A small image diffusion model, trained from scratch: norm layernorm, trained on crops of objects in photos (Visual Genome).
Rows from block 4, named by matrix and row number. Rows with one number belong to one neuron. Each number is 128 + 24 x the weight over the matrix's rms, rounded and kept within 0 to 255. All counts start at 0. Numbers have three digits each.
# gate: MLP gate (model.blocks.4.mlp.gate.weight, 336x128), inputs 64-127
# fc1: MLP up (model.blocks.4.mlp.fc1.weight, 336x128), inputs 64-127
# fc2: MLP down (model.blocks.4.mlp.fc2.weight, 128x336, transposed), outputs 64-127
gate.200:063119142139166168177082142137146098072065112183148156146118180151161108094110077121143119078174171097126066103047079163068154107150098130128142146117053181070089177132108142175112116037132218
fc1.200:111130153092137128156150079127163093159102123143138147133129136111149102169140107108163174096128118125138129153178146171136124127147132103154101125190132146135115133117137122139107110109164124
fc2.200:114146110082097145099150075144066115067154073175157123153093117091140157111153134115152130154138160124124117151121136099085136104099130127140127116065094119126140107126099108098140127110035126
gate.201:131130131121077153132052134115139124145071116118156117120113112149097119116108099127115161161111115102155121099140101129106125124162132154150152128123126148120107143115122124173149121110144130
fc1.201:166122172117133174102126118111130125089086128186107082114175131106138142156109113109162165140181114076160117112146121134154104157133118136187145113092083095108133129144123127141170102080142087
fc2.201:116107148118104099134108122123125127133143135108160169142127146093097133160113129148137111151139164147147101123107132097164108161086130137127110180110128183058086095153156153121080126136120129
gate.202:133153125128162143106133163155156106033124128120073111161145128128167160142135082087115112107177116160106069121120136124177145134133153130146128156127065115129175094095136138155227101164058083
fc1.202:109145108132108117101096194116174114120093119118112162153101117099160164156155116122093090114144140165111127125124107077144123137128164131133146145143095151115113149115099112163108156100113171
fc2.202:124109110139127141156119170110101113093123099098125161155113138184129066118119127117164128140096139118135116136132151175098115099127153129119130126131124132128107115156161171111138112195152135
gate.203:068155186111135130066121212236170118091145132181113134116149177125228160139041087178099150138154069108154075125179088194133255151103127195117133143108066134096115196138170111188104142131129129
fc1.203:027137160129192132139104152148139113115151131129147129118129156111206141108069132113100184083119129130151082087113113175133157138116141122105140112107077134046145168129131158145118123103111123
fc2.203:112122121112114143117137151157147118149102126129131105116154104162162123110121123098125105124108135185157165110167142115104157140140164134109165070144159137172140120168146104127132139129118104
gate.204:109091159116139096129120182103100129130123068093116102135136087143143137133119104135144146115128150156195106041171106114117125130122179137149133097109115125152133160109135169131119107142139119
fc1.204:117161105110097171091117134113122157096158073089140096108118138103128168105134170113146095123144126140074127199165145115183104132123138103153145170121092131023153113147146144122120131138155135
fc2.204:130134151104146074133121149122135156170091160080094132147136119112078132157140092154146145142110133146083088223130116142170119144123129124131082149093093117016175112143149137106109122128105139
gate.205:161109126149135143103099114155118133161114140129087112138153150115123135131086131125121120098116123106157129115128161128133121124133158150149102114128129104114134136117087134121159069112115116
fc1.205:135134117094144126137151107111134133100133120098136095139114100136111135145170150117160104141139121120113132143116139122134141133131101128106147084128114168140129117132174118112113189131131115
fc2.205:128115140133136094120111136138125128147120106102127120119157144152113130128110154137122155102129124137146135121166126111088122123130157131137104110146135118128092106099127127094107130116121128
gate.206:165132145109112118131150113125114130139152136090144129110108131125134138137159114101161074098118122143129148137129159109141136141142128112109135137153157125150122120150132109120119143114134141
fc1.206:136120098132091135133135139113134122098125127115120114120150139137131124156106124149125136153134132121111132117130135138152129110127131130128119118120122165085122130132127139111191113136124097
fc2.206:144122140134126123125146135133118117109142118120131141137122125142120150158102127118156105118134128118133136118136133136122107142119144123133126156132129153165069108130118136106144118138129138
gate.207:124145129104123099123115098115101144142092130111129107124125101126158111135165081098167082122139129153126119145138060155155164173096158114132171107153114132100197115159098153099117171158158142
fc1.207:144146143150145117119114151154172111165156155132096118109152147155128154139101132174075132153080123077119135136175164088113077119194127163127072169132125118164125110130136096153130094118107101
fc2.207:117176159136074150126097140121109118143150141111154138180112149113137094129120188152082140120119129105154146096166071119134117183132153131135139098155129132140145127147098133184114070124135141
gate.208:115153154121208119135061137179140134176094167132090059169119138189196111144105088126171070136152144138123100142163088125132131063120107130116194138134132131093104145147099132151110152142125144
fc1.208:103111148147126109140173150113158133130181112120151096101162131050118152141134144133111158087098126134129120165131148114118086146148167118114121170102107131093134128135148132160109101121141077
fc2.208:159104169104090115132154110094112136118090116111093054077114132187070123085155154131086153170125139135127130168096167140095101159100199137126099121129133126102074154163094105104123090114110127
gate.209:150123127144097105138121103143139113154132184136128101133119150176111109171108091115126176121121122112149117049108138135090136148129138114126126079126131128207133148142109130124162117148118148
fc1.209:124127121101138120138130150122115146080201067131130130120133093106138172152174128138090100097127140098115116156163121117127125107094125144142142127167132123118130162144136138135061137135130116
fc2.209:114109114123163132142145092137140136136104113158154139108126098087179104084101165111096093133157110132115173081142104121064142116160128127146143106145160112178130071156114112143133105073136124
gate.210:095146149121127113108149118136126146163138098142123140122156108139145145113124144134172129136127124140095121161137136121152121150160133128144122151147119139157151146130134116112133142136136106
fc1.210:077113149130197127120137122117113128130156130149128112124122124165150127116102108122095186130106125122098128117120129126140121121136154142126119111133126149087112139143121144132126132132130106
fc2.210:080134118117108145133159114138123134138157129118133141152108122156136140114125110142132150083119112112146097121130108137142121103132157134153148110109108121149138136127120131113129128148146137
gate.211:061128141127115112119121127130146138156088108128111114109115118143117133146086099138113159126175123139123125146150125110153135155090114157138143066152136140166144105177068119132136110130130133
fc1.211:178148143137106152130095136111119136144149102133151149136146143103136139127123156159108148111085129122093116108146110126122111086125138124142125189140129089104088119096123158111119060164126084
fc2.211:136159117135148166125115132139122151138124128125122155135126114103055129075119101133125155072141130107184191184138163105150139113156146122082153103147089104147151167134177160091164141149161132
gate.212:130140125129165188107134149111128134131108166156128100174149112090132146170116129148100169130188168097161091119141075132121118111106147113137141090118097133113114190108167152094175128120136119
fc1.212:118111143168152089140133141160133114071125104109106089095106151177132085173145098084130091169100123118118130149093179138130131125148101168135128185132129163121106100128106122166098117118121106
fc2.212:145099070118105174089160147157113123134158103085138063142111161121136139098104175140156097107158154098131133143070146106103134110117156119134127104143157147143129095136164120138194103128134137
gate.213:072122160108146117128123132118126128102160122149133109135136150113122119113128103146154148134121130099160115129117133133128119112154138114172105134108091143156143144074132142106154102132148106
fc1.213:176134122141096186122122114128136135169111089121121148115132113118095126111150158118163103106132139115106129112160116134144135097119116153121132140131133137103130124149140136152126121142127124
fc2.213:159103127151124137142156137140113133145158135116141101111112115117105140074088136154118100131077120092102160105129124145100146158126112116143142145118124102146154121125146151124090109118117120
gate.214:117132157134136119126130146131148120149138139151121140142154120154141136142128121140182115147155130103150109095127110135130129094133143147120123140103102100148140156113134144133143114162135088
fc1.214:160133091111181149113154118137122130088117117136135168138110122131107124166121178138127129107114144109181129147106119113132129127103140121132147166144127107107119157141134115126076135135121151
fc2.214:146146084126178119134127127121132124088100160108127104113126141125154140183170151137048139155152118135134135109121110129128129172079127143129176091128123073103128154135119162112097138128105108
gate.215:129110147141088150138081121136132123109178111128129046094171124104145142069102134125090147106120122133104107146119130138094131007121143164141139108144108133143140090131131110144160091077135103
fc1.215:097115126120154150124102140137148113110104124137118045153158108148086148106129180129139152132135115082066125196131134129071105114137161146098119147118111071111118155144107119123163104096117113
fc2.215:106103192130091113150104152147085127152093130119095119158144163114171118129209174108049111128163137130148129205103162123127111106095102134151157180130132135080156184152038123181093111147141197
gate.216:113116114128135135147116117123111115191134131100119074129117138126143131107146109132092127127136141109090137139138127113126106129113129128132129098140155129153135153152103139139097111100118147
fc1.216:109116161109145127151138138157147110090135120125129052106134110146100133139121119123075119154145092166105128110120133132129124104155101151114131142134130132099114138128141127139161125086126141
fc2.216:089115129146137122111131133148109130124154101130139183158137156145121136131150084180100148141136141163117141173167152133103145109114093120118114158120143106110129152099100105065128106140143098
gate.217:106114094124128162145111121132115120167141131100085146165088157156136132126120124107109128121122162143118141078151136102117142143119119120121135126118147117154109113146129131120135109121102145
fc1.217:116098163138131112152120105112151162150137118139113086121113142140091119111179117144146101177117097093143129119134131143087090110151119149112126165102131111142117129103078137174107117181144144
fc2.217:085179133140143114109084098124103139120151151163125111167142119135129138120117151155120155122118155151160094105147117095142124108155089124129154155101131101141139173115128100206098078122127114
gate.218:116127118099093120110154106136128154106097150153127101146088117113136132114089128116127131105183129160143125136123119112144139093098136131120152120119118111109131094165149110151108167146134157
fc1.218:114147126112107129100142132132122135148108135122133104138137138087116142168118138134087131089145129092193127171103147122158116078081147100162121167153134108157167153156153124106102092108131153
fc2.218:114138102135177113113090125147124144109124121130130129117144141147119126142144149138139104113133123095116108136160123128090145110111150117148098111125131092106140137060093135092121095104126123
gate.219:107128092139120134181125131130128125163098089089147074153078162144108096100137137165170146186155143176146111116125121164055179122166116103131140173167128122113057146135139115112118135111101162
fc1.219:118147103101109111145117098099125140140119118088182060122101156134112135165112140128157171121145124163118139136070159130111160144137112095139150075166115103145115171156174118068157154089131162
fc2.219:104177106114161155171104158120124126124152124124063186149096160120158122101100143121118146110177144133122151119106190143151113125171066109110082163120100118092169138127115115148125131128131199
gate.220:125097100151116110162138123099127126125114135098124118116136115087099129126120177117130149134113146169150125155062132105152077093112129122107143133148129128135125121173128132103141123108134122
fc1.220:090131180131095156136097134129129105134173083132109077140167122129131106076169128107117125117129132095156115102128162151106152103130187143137104141121139100090164117087128153135176085087113078
fc2.220:101152122151160109124149126085101139126136139143132090170144131169138151091162093128090100124149131152132144174083102103138112145120148126118111131175148095104152116135092096129132112109137125
gate.221:120130132127173124113157143118117134129126120127134098100128121124140140161123102121132149142142131143123126099133121102103118132165128119128117120144126171180150152094105126135112132146135121
fc1.221:142135139088156115116148112102110153154109104116110117137123097128116126100121135104133179107146131144074142120098130123113140098127112116138122124125148112131108126096116112133128138148140143
fc2.221:137110145117186128127104126120121120123117143130119174143133126147157128133111123121114154115142125137125112137147128117150127148164138111131127130127136156085143131143126127116127138134129135
gate.222:126133131120061101135153120122121122122134066112150148121124123114156142098128100124091139140158118168079127117100146105137109169144175122127124099148135088172141149124097140130091119112120136
fc1.222:099164144114080132127199131132130120133147063098147112135131148084107145112140128122125145144159134164101116097140167131125131151169175138144113135131120094140133110137085148131116117136125103
fc2.222:118138152108108102101099136123131136137104129150133122107113102149118119119132171093153206169195154078109116179139098119111129125121166159126084142112145095120139132097132172109136130133120145
gate.223:134135109193148116137119169172151109156164131119109108114146160141124150132134113171092149109113156103124106181122162130146104105157149136126111120135116119099154149123139136129182051085109085
fc1.223:179134100163155072086115122155127138130105141164126164097115151164143158175064125157097143148112132097148138126103162127173154147115149170144108121165149125110148124072145100168153084115131123
fc2.223:127187150109117143124153115131161130160147144136100154136128122099158131128131097143168127091109108125144160081102169120177166110175064123174170144083121129097086138103122133102103144158118093
gate.224:132134136116154112123141109134123125160105095167159089118140115133129131092156116117098144122153127053178127136158123130089135132145126129147146135139131143112121142140134121126144111083132128
fc1.224:176131123131135118127119156126139120132113145131134141154106138160083150159096104128161153140117133150089118112129111133166119141152069103105114119116113125124112122099111134103135131183126159
fc2.224:099116132136132135123127136150128118123137126140181164124109137117164136150119112128117095148138124188114159125168102128130121121138079116107112110113134115167133114149122148117142106150128153
gate.225:127118144114143091117148138134142124099170099104118127106122154107154160144112153101123109131137131122136129157109146118156117120123131122145126112137105135136135093138147119118141141128132136
fc1.225:146108120094136106123131153101120124150129127125131131102133120123123147165135109147133161151096166143149123083082111094104159116139142120153127120133119137140129173133122128102127122153132122
fc2.225:131127139149137140134144116139123130123150131110132113100143127134102161120125111148144153120107153125140120149152124107162121158140123108134129150096104148151112110129146155119130119140107145
gate.226:129111144125103146139146134124156133139152133093139132134127164124169120106174124163104135146096143131142124129093148145134129141111120116147122170169107103141147130152127122158075089103140114
fc1.226:108109102131130161116140139149110118133089135150114136114125116143107145160102123124114126118139149140158137134185110129089140118141103149138138129113133193107105107156141122110157134114109110
fc2.226:134114114119132144129133123157154121108131107122142112172117124143104119090131117129136081126097109123121092108081171120135091133099132108121122127142095113173179140144116116141147155136141114
gate.227:147154135132059131130088118148133113178077147048100129139140118138100115136163128112143105097102130151116124142143143124135139145111124111124172123136163125100154135139081134109115113097120126
fc1.227:115103136139110097119109125144137139101134139133123121110144136142126138128175160104219144126134110151114135132154099124119131136106163138115140103135114116092139148136070140103136116102137108
fc2.227:083112130148181101121151136111121123118107098068146138143112153110112126116121130137113120146140143122096073166072092122182138122115105135107095144142117118071118137093094101167100079165138144
gate.228:111130139124113121132127142118136120113102102191153112125136107107117156089087108118190157116187124098171112121116112111121112129159172135123141119108103129100129110145105135131106119121139119
fc1.228:157136128120148110136164121129117138157154129101128164124127135133164101127191138125073135149085132135137126130128126141108131088142112103138133119107107148191087147102129133121089124131116132
fc2.228:115153131132120161148142125124151105153098125134164113139100145117111124100089162128143112142120123120152156100159129140114154103107174133126155057149155083149114126120140103132167119136113127
gate.229:125119140100126141132111120137139138149103130114124119137137135101142157121113137156119127138108122115122121128152148134128138108148142122130105121142125143154124147136161144146136123127136116
fc1.229:080161151122147167150121135118123149130107078091157113118150131101156158117148131129147140153175133121099121095142111140121114138129113094123125126122083121156135170112177131131146129134145120
fc2.229:144140125136115154139126120104131142139119136132147148122127140110124133128126154158148103126126129129138140135137126153145124169108130113137116124147119130086139146112080112139114126139150121
gate.230:117132140129125117135139122147129130129084157129134129133101121148126131169103137110141144126135115116075118084135085133178135111131099148096181111125138093089076136146086132144096189132133161
fc1.230:103141129112094119123118122113103141129118159122158110135113119152149121092136134149133155155118121131140139112144129133150115116051149122116144092129147092124108135150083122119089110134127141
fc2.230:145132142122091091099144115143127124175167099140132144117141152141101133143075145138186105156083112131109101105131161125172123152170068126125105053113122124109077096117143114120127099129140091
gate.231:136135112127122149145109123120123150155086130098141120116128148110126159137140113159142092140177142167101108124148133127116148126121129117137143116149095101137102139129093165119100136102124120
fc1.231:111158165101140097101121118142150127138174138188127115091156126127101151145106109139111119086167132128124124154097128115182100129128143130163110123112113094163175121110131112102152124172138107
fc2.231:135157098128092150120140132122162151127083143173148105146148137144180144106121112142083135154188129113130206138129139134206126151144118122120143148145187122146165134140142101155117162076136128
gate.232:152131108139093159144120113133122107117132149111131095122092138111111121162104146117175150132116122143102149147130139129129128114099100103118153097140142135140115113125103113122131120113120161
fc1.232:112123120131070124130124130139117124139123122109139122123137145122132128118132134118156126116079141154166123139124115133118128122109129102129152107127127167154123119207132128108090117096138111
fc2.232:101123108130121125142140118129126123148127111081144066113122130132138136115090134093157112127109107095128116156106121119133131092112123105152117131133117132111140120111095158140112118143091161
gate.233:126155156125132116113102104135112128101090150189118077157111113145148084095097075112077125113174119145161114119147089155134148080063170127161134113105125144087128128129163124136140153128137169
fc1.233:148142149119098149127164132143104114144120130145109105155118127126144126134114121110045100097130142089137121162176121125125159134151138132132138160132130143122106094106177113126161129111120139
fc2.233:111157136122162144159057112152143126130113136152119143108123115130123121154115129131083126078113086134117129069162113124093144127107107122139122129106119116080128123086121174102122110123123119
gate.234:105165127108138111130149134107127118123138114160157169125128092113115145135129126115137116138156128090139128120101123132108127124118108126134118151121118135163144123132145104120118138162137131
fc1.234:129140136119161131136114136114116139099136130127123126147128123156132136120149117129104116117137148140117126125112095123116141117138143107125155123145109133084156179168139138134064136117128145
fc2.234:118137127138131153117142139144125122107148135148116142153134147126132138132113143157132121134145125089131140123128118128156131135173111122125135132109136118180129159133102130120115125093117135
gate.235:087133159116144141122154114182100142177109141174127110140106084139083144163028032084169164086131121127129102077124147164113131150096210103106168072137125145115142090132148143112161136143142148
fc1.235:103089141130170125151128114149115157138138105195141077112149093136076139099078118140118152104128127104138137157136128133124101162103187142117136122121132150114122078134155114145192120114157131
fc2.235:138116115145087135120150121104113134096161151149109122082116109136153110186122126113135112158090148167108111172142108147153125153146170142110141143100125153115101168109134100113090164134117122
gate.236:121113147112124129139144110123131134160140154161136106159123116137132109173130109140105168155123149133119112124149138166138108106135107106138128109138120142148094141156128125129114134124153134
fc1.236:173163139097141134130157115111119135102118142180124128134137138132137077127105107133149137123140127126116136113157137167162117118126129107144141108098113158107131104140158131130162137133183097
fc2.236:088160183138109083130112151102139147133114175099127138115142148150123108172131092134123166130096142114129113124153093139155139164119147134120155156106109115110178172114132123113090125137147122
gate.237:127127148102143091152117139115150169101130125112111099132105166181130169153136139141119133146107123091116118117123154123126137122131150131106148106148106131134128072131104150134086126128132140
fc1.237:132106107151148166143150123118100098138159144127136137118119128103144095143133158104155172035073137183108137134068145145153152142166076161104144129128146129119144143173120115106097157127130106
fc2.237:165128101112159104129137100148139088126132102164093093132144135112068126126137108140148067147161129167137100089068153124147106126086099146109093122152121183165194096175115101193154125123154115
gate.238:117156119157139136111101198171198136064133107084108119173115143142141138129123117139116122098167122175111098127161104062138122128150145167138123143165073142116113130122165105173088138146090146
fc1.238:173144085142121177111191152114135122086155132177083138140150072167177140111122097109122127075119126119165120133107104116176083121131155138091109119094149160132206092135121179139161084132138091
fc2.238:115136152100090172169145156110078140141151119124117110114156130087094109134130114125153122170158146115120119175138132148120101140098123123100110089076119148135186125121120154179168117120153079
gate.239:094107140146112118098117169116130133088133129136123102155124113127122165135109137130091153115159125173103108075134097096157125129151114163108128124160132130121146119121153129136166133150103143
fc1.239:141122125149108135097132146107114132097116088121130141148142106073158137153127182105152120146193158144100128140139099118137123136132135150150118161157126124118138123108142127119159129119100125
fc2.239:120145173157136122142100188085106144182111164070097130121141152195113111137123110131123164110103095126116133151156146160192122116122118148124129174082116124095089126143153167110110073135127150
gate.240:151146123140127181099150140145105129137160134115081102111171122133143132112158112167104132163125133108090130159145166131113143121170128133154110207126154135136163147149150128135171069066109081
fc1.240:111094152124103161154105140146121114098147099138113158156121125142133143121123169118093122105143128129096120143125153116073141105142145140110126125131124179179103108130149125136181115070126140
fc2.240:130093144119095132141097155167112137091113074136133117098151162115161147161151127173107130173114114150082083117125122128181143126172099133134087099110093127107183106108067131130121156075137166
gate.241:108122094161165115103103165113143150074144128117115150190151126120172133150226134178143141118152161129135101150107088108145121062168094128121102101157118139175148176132159145122059138124122125
fc1.241:156104105146108098129113153117114126104153121082133135150125124120184130141196162155118127128132156144187139153137105129177127095143084122133124132152135136137132160103131154107085119135117113
fc2.241:135155114116172157154116132087143136149100108098080130150133136151112125091094044189119186125130068142134112130158179134137136135127089120156109167104103130076131126112118142100096129072103134
gate.242:098131169149171115116116152121136122140139142161132135155108112144155131095108119080109170134146138108095131081135123127134121134113155128125127102118107122116100108071126119131128157153123151
fc1.242:145143150136136079139085117151118143140152137139115114159138149137104127137149073120130121129131145132132121130140137142145121153147111115135126134134135133135141109113161134091109114132124121
fc2.242:140071119145113116139136125132139137087129091141114105187140113150095123145096107128175136130123117110094104146097132149140129131125182134129106122155120146161129131101103113083157115142129127
gate.243:088150151156115137129118105177127128155158192131120113156119133167136111079047113105167151159145145117130124148100133128076121179083109129123120161140147142115144077150076124138178127118117143
fc1.243:117120103109126114122123140090123121079172139146099163124125120129146124162222124141069130111119116157047145088135139117103130065133115120117106144129143139164126153135161151118082144126125113
fc2.243:148158131130114157121101139158136117184099088178156086128136129101122115118072142148154149116131108107111166091173154118076126160107117109141137087117120116094166155169133133098122132119128108
gate.244:093101103175128114156112128127122119124108111099151102091110127115093135088150127140100137118130132184151103133096079131158121115094155142106148099135106117087152141167145150105129142119126144
fc1.244:144106092137117083150113136103144118144069125136148128091109109162092134095133121141118158160129116102143147141138090103113069152087167124093127144125122134116181145103115133142081136150131193
fc2.244:110091120119129100160132154147124115118140136139204141045136122085150094108182087097138125109138144069143116155161125150099134141097141130134157171101116137176151119083129134094127147090127111
gate.245:083137150148175096115090194210147127147149128118089093196098150182142148143125117181125108144158136092151101137114139116157149155143159162091142167157142142163110076134137102173077092130096143
fc1.245:133104125189101164132141152123113158089197106116132123078121108164099142082088134142157150108122121173083132147133092125126069109098168136115120135110129121098121129123179139148118166124118160
fc2.245:125149136156132079104114120127122166200032108124131137147131155116092138143089149121126109118139100159109135127106129119128077090092111139139072121127114129095172103163157145147132151114146156
gate.246:127122101155125095137104124121106132156131158174153090096135112119116133146121158166159145108127167208129113146121083131138109167113113117121138133145131132137112134154131139107162130101146117
fc1.246:124106113152149136129099133115127138093170139173123080096165149103137114157148194136094135124102143118078128140155097156069085129170168117130113103093113119152128179084118156130149129108165112
fc2.246:098118126141112089118093134156148137140081116137179107124131142091113107129157108157113103136090107064130107114148124135073127163118150141127136117116105138123153091085091144095119129130125136
gate.247:116131132110110103112124125123142135126127108130119117129145118120132128114097134112096162130150114123160134082098111125125138091145113122125141113102124133132114136114133120134093128166138110
fc1.247:123141148120128089103070121125126119127135104128128167112146108119113159114147114110147145128143100143171137136136115114116118135129154145124123117134146147114147127139123126137161130127125115
fc2.247:126121179099107102124152127100144135113118134118125118146122121146135133110087121124129081167123158133087090107137132138134121091137127118155089135136145162194122118158153117147145146127138130
gate.248:103142121139145132123108173123116163086152114142153123138160159113127151150125122148105150149113137170087106146172135123106121110133137117149139080129062112096106151106117149096134072150115087
fc1.248:172168083167131139143102128139097141124132120139160080109132151127120117135148138121110134139118146141093125182186139132149129133117130118133145123136145120102110136122137142089103093098117118
fc2.248:130088099133147131147148154103136162145119138135124123109177158105118133133100135169112157155085141143126098106136125157113120163157132122152170113123116123127121142137140110136133105127122126
gate.249:124147152124153114111131113148124129131147138133144110092142138106112122154143108128105093125143115141139113119137130149126129127121131105116129120128104126164161177093135125095088132114138131
fc1.249:124112107110158172138126130127132134146102081123112129158135133141133132159116127137119150151113151102110125100164134127161146111156112131128117134125143109083092163145112134159183107148127105
fc2.249:125107107137116125121106114148147133132131106135125096145117123105125131119113166128136117119096124121105165114096125142120130154102117146101113113134123097139155101137145102127105112185123126
gate.250:115119148147142112132142161124140114113129110134127108102139145100124133117101133104123129107137136110137126140131103120124087120107128140150116135109109131141120119114136134132085123131124136
fc1.250:117148122120162124106144142122125127149119134135141133128133106099094141104109149151193157144124142134131132122134133106127104145130114127132113116128145100146133123129143121119142123153123114
fc2.250:124114133112137114140127123149125138143089125119153132128134130111100128133159115087112129141140157110114126124121099122110142142117150112145135131149134110119132117122113133118133132187137128
gate.251:092139156142094121148115127181143104125161196148158123165125158158114083172152065160141142112125127121133090147098158168104126141091124106105114081105097146098137132135083121126076139151122132
fc1.251:135077132148078091128146153100130130131115111126095136124147119107110165133099122088117170141094152137126121126142098105139118144156138144144131089176133127129148055163128139114153113173126124
fc2.251:151088129136189168118109114120131133149117090110142165137141136108133111073147114162103066117165142097138149144142141154070139110138124116166136105132135084089159174158112108156142147082154110
gate.252:115116105132124129129159129115120117106125117121145112124125123151168135102110167104205110080142132106119112125112146134182134120122125125124115101113096113120130154127113124124136154148138145
fc1.252:145151169122150111138132136121114121176107090129116132136136125126117143137180103146124112134135135143125116153140163138102137125135099125135126121137122193168148103108102119115153114112094124
fc2.252:131163141106111141117155100109136132158096107142158118168116127139080122115058147127219090137086135096129134159129114130155130071139124141138081103161141171150136150124145114135172123120121133
gate.253:132134140140162099118105125131124127082161115128140111126144126098132133105117171118111127141150124084095115163144142118115120130164120138123122128151130161134124108084186108136139121123123115
fc1.253:141146152134156118133083130143138132114141091108123078117126128142097145116134137151108149135151119113081130132145158108105083154134107132125136127151115138103102112105159125130141115109110125
fc2.253:110082151137148098131116135146141123125114130116093142164144156135108140147130137116095129145105131095127100114094157131163134091105112126130151167134134118125142133097157104116129114132124118
gate.254:136167113094134110113154117170115125138097126122111172139129127122145128159157119141144115139120123170097122134165136129161174144081108116137140104136140139144133138161133122138122137099114140
fc1.254:121114136110119110087177141125130134190099095138121163143135094124153117188117108103195107154140129172127127125132123133157109171115105124149128110152117145127154181118096110118106146133127146
fc2.254:064096100129187130132133132139132130087094110122119122112123143108129131117137130134150143119136125076087102143110122127110111104107154128132149163108145080078140162068131147141136163120125109
gate.255:129121127171138126160121066116085122150103135125137086123132119129115080101101155122171146114127150116131127188091134163122092143105138110129124144128130139144147104099111152083172110104118128
fc1.255:115157119114113153107170144113136148126123113187122181117137105089095152176149113163080082153127108110129128111159115119120111120140090142148125154139125108100157132169132116135071151165147130
fc2.255:163145150072127167145135183133106119120114114116148135124143121145164072136109163166122142120149139151148117064154131131082162166127142131108151113114126153129129137136160151146101134120121129
gate.256:135105117126144129129076125127151111105142130103130139148154154125140114122126127104151135097096147132159128111127083139097126120088163101137134126114104196100152102115143126122158103136133126
fc1.256:158090121166123122134178147133128099162141115160122164127129109113118131134148147143169113082116166102120115104117110151121136116197180126141088156153139186199144165135086121103096130122097122
fc2.256:129161103110120169109166130090141112131130147137134090144108103123103122125095126137087159136112139143095127121132065132128136138111122139121153144124135212096145153152125118155120083098127112
gate.257:112129135133135115148108135138134123142098094141120130129150136118131133121195141150107116128139156175093116107139109119119148078151155150151157130169118074147138141133164151136106109111119110
fc1.257:125135091128165153124097118137100144162142181133120133135120098199116126112123097131157135167168142139154123118100122136095143158091130130105128087114126092154123127145140141131107124106123149
fc2.257:194129135133097097168134118147141113088139111144172124109140100093123144160157122098123098109092112146160119098133139115109133086101152117093095112131121153197110078128114130166174175157112128
gate.258:089118128153107115151119121120115129127139135135157109086110129124125136123138157143088133114104137131150123133124107158147126154094102130111148109132135131132133144180092152121114146101154131
fc1.258:165135159103144143104154115158138133094097119121101147193142109119126121136087080111154089125146107173097118130125170117160142118164129132155113133122136126116161068106131117109175142143102106
fc2.258:173112119130126133121119124133119126138151124109100127187143099174110159155119117088131104162125148154128147151117128131179136103135116133114116145129133162124122158193115119131127138192147115
gate.259:154104115120117141135175129134138126089140129162127175118113121135126135060134103112168116125123128162117127089103129121127122123158171141123112107135125089170120143148160107129128156123127154
fc1.259:114126156129086157130165132134128129135145094113121107107129115116152136098130086109133049109118124130093131124143165143155116139163113147150114082175145151143108148122126131114155124123125111
fc2.259:133146142111135157135148134115150130093143134123099095134131100147146113180105093102133090121126121127095092110111104147125096130114104115150094132137138167094145116130096127150086087102098110
gate.260:108088152111111126157153119142106103160138105098130117139101135159157138081106121127115152121126135136096130101132154106145125143133124122119165107114119123095081149158147135135148148130146131
fc1.260:141132144153145139138169153133156130133174140135159123128111152125129142179153129112164098093104107114116123134173127132112150119170134136088118098152137159144125121105082132111039143113106139
fc2.260:156113122132161137136164089120120113162099100145114133127113111107173124095161160120126098156137131113082113089072136148064134131126117136123113149151118095122144105159123154118117154102131140
gate.261:118102161132128104118144122124135116124123118131122138136132112104090135140140095111122152145119085134149127104117144110093131125144104141125110142159138113145129117132129118136169127151123137
fc1.261:122129107135128135144079129153113130141151129115119115138126161133170099118140167125156138119101160126140133163139142151150135093121124131142136100107144138115091101134122133127097115103124119
fc2.261:131136128148123132138138132131121122141144142159129114129116139138138113115154130136119125117139154087131166139117136145110122111149132111114145113109130111151136123131124119131122120109162138
gate.262:077116097143152095144108130139133137088082163157128124126129129145173113166099112106122141148167128160167099107119048144176130149127153110101161099121120092117111159129062154090059165156160150
fc1.262:165136141125187096118147138098149141108179160121112176097120110125103127109161126137060109102146135142143122186157126133100128124139132136126132162130113113162131104083080128139195121111126091
fc2.262:145140152164049147107121136118131132119086105125165128160125140165029109103102161174143092137099138098192142176120155101105153064102153143116152096177156117170139123157147112122127080148113170
gate.263:122182118116164109105105132111143131134124130119114105166127090137133140131121092107062094136116131117127126095143125110119109149135145127146135108140132126122128149115116124113117124144122147
fc1.263:093169105128152139110107145123123141106080139120129090184101114144174127130114106104082094105146145161140116181139135152120130118119146121129143130130128122103122157144119126122124132158131145
fc2.263:122113150139137150141125143139132127107108099097158151141128115126171112157076160127167110088118103092129113081129099117110154112106132134142121129112115146135142101080083161104133130119140132
gate.264:093137175142097180123123155148125121127164105127100091160158130130176128142134157135151123105124151112114114175168152135101116124190137124129106111139143085172124106134081154142130098130125067
fc1.264:166115085137116144129169128113140140091101115104127153122115153070104130132113155123099134143099141183128127184147133100135123106097186122110122146131127150092108101123142118116136113107123159
fc2.264:189137077109137097104125136107119147136129146099109117153135137158098101109126082147141102160105148172125137172103158147134115111123188127108105122120111131143088189154130099105125120175109104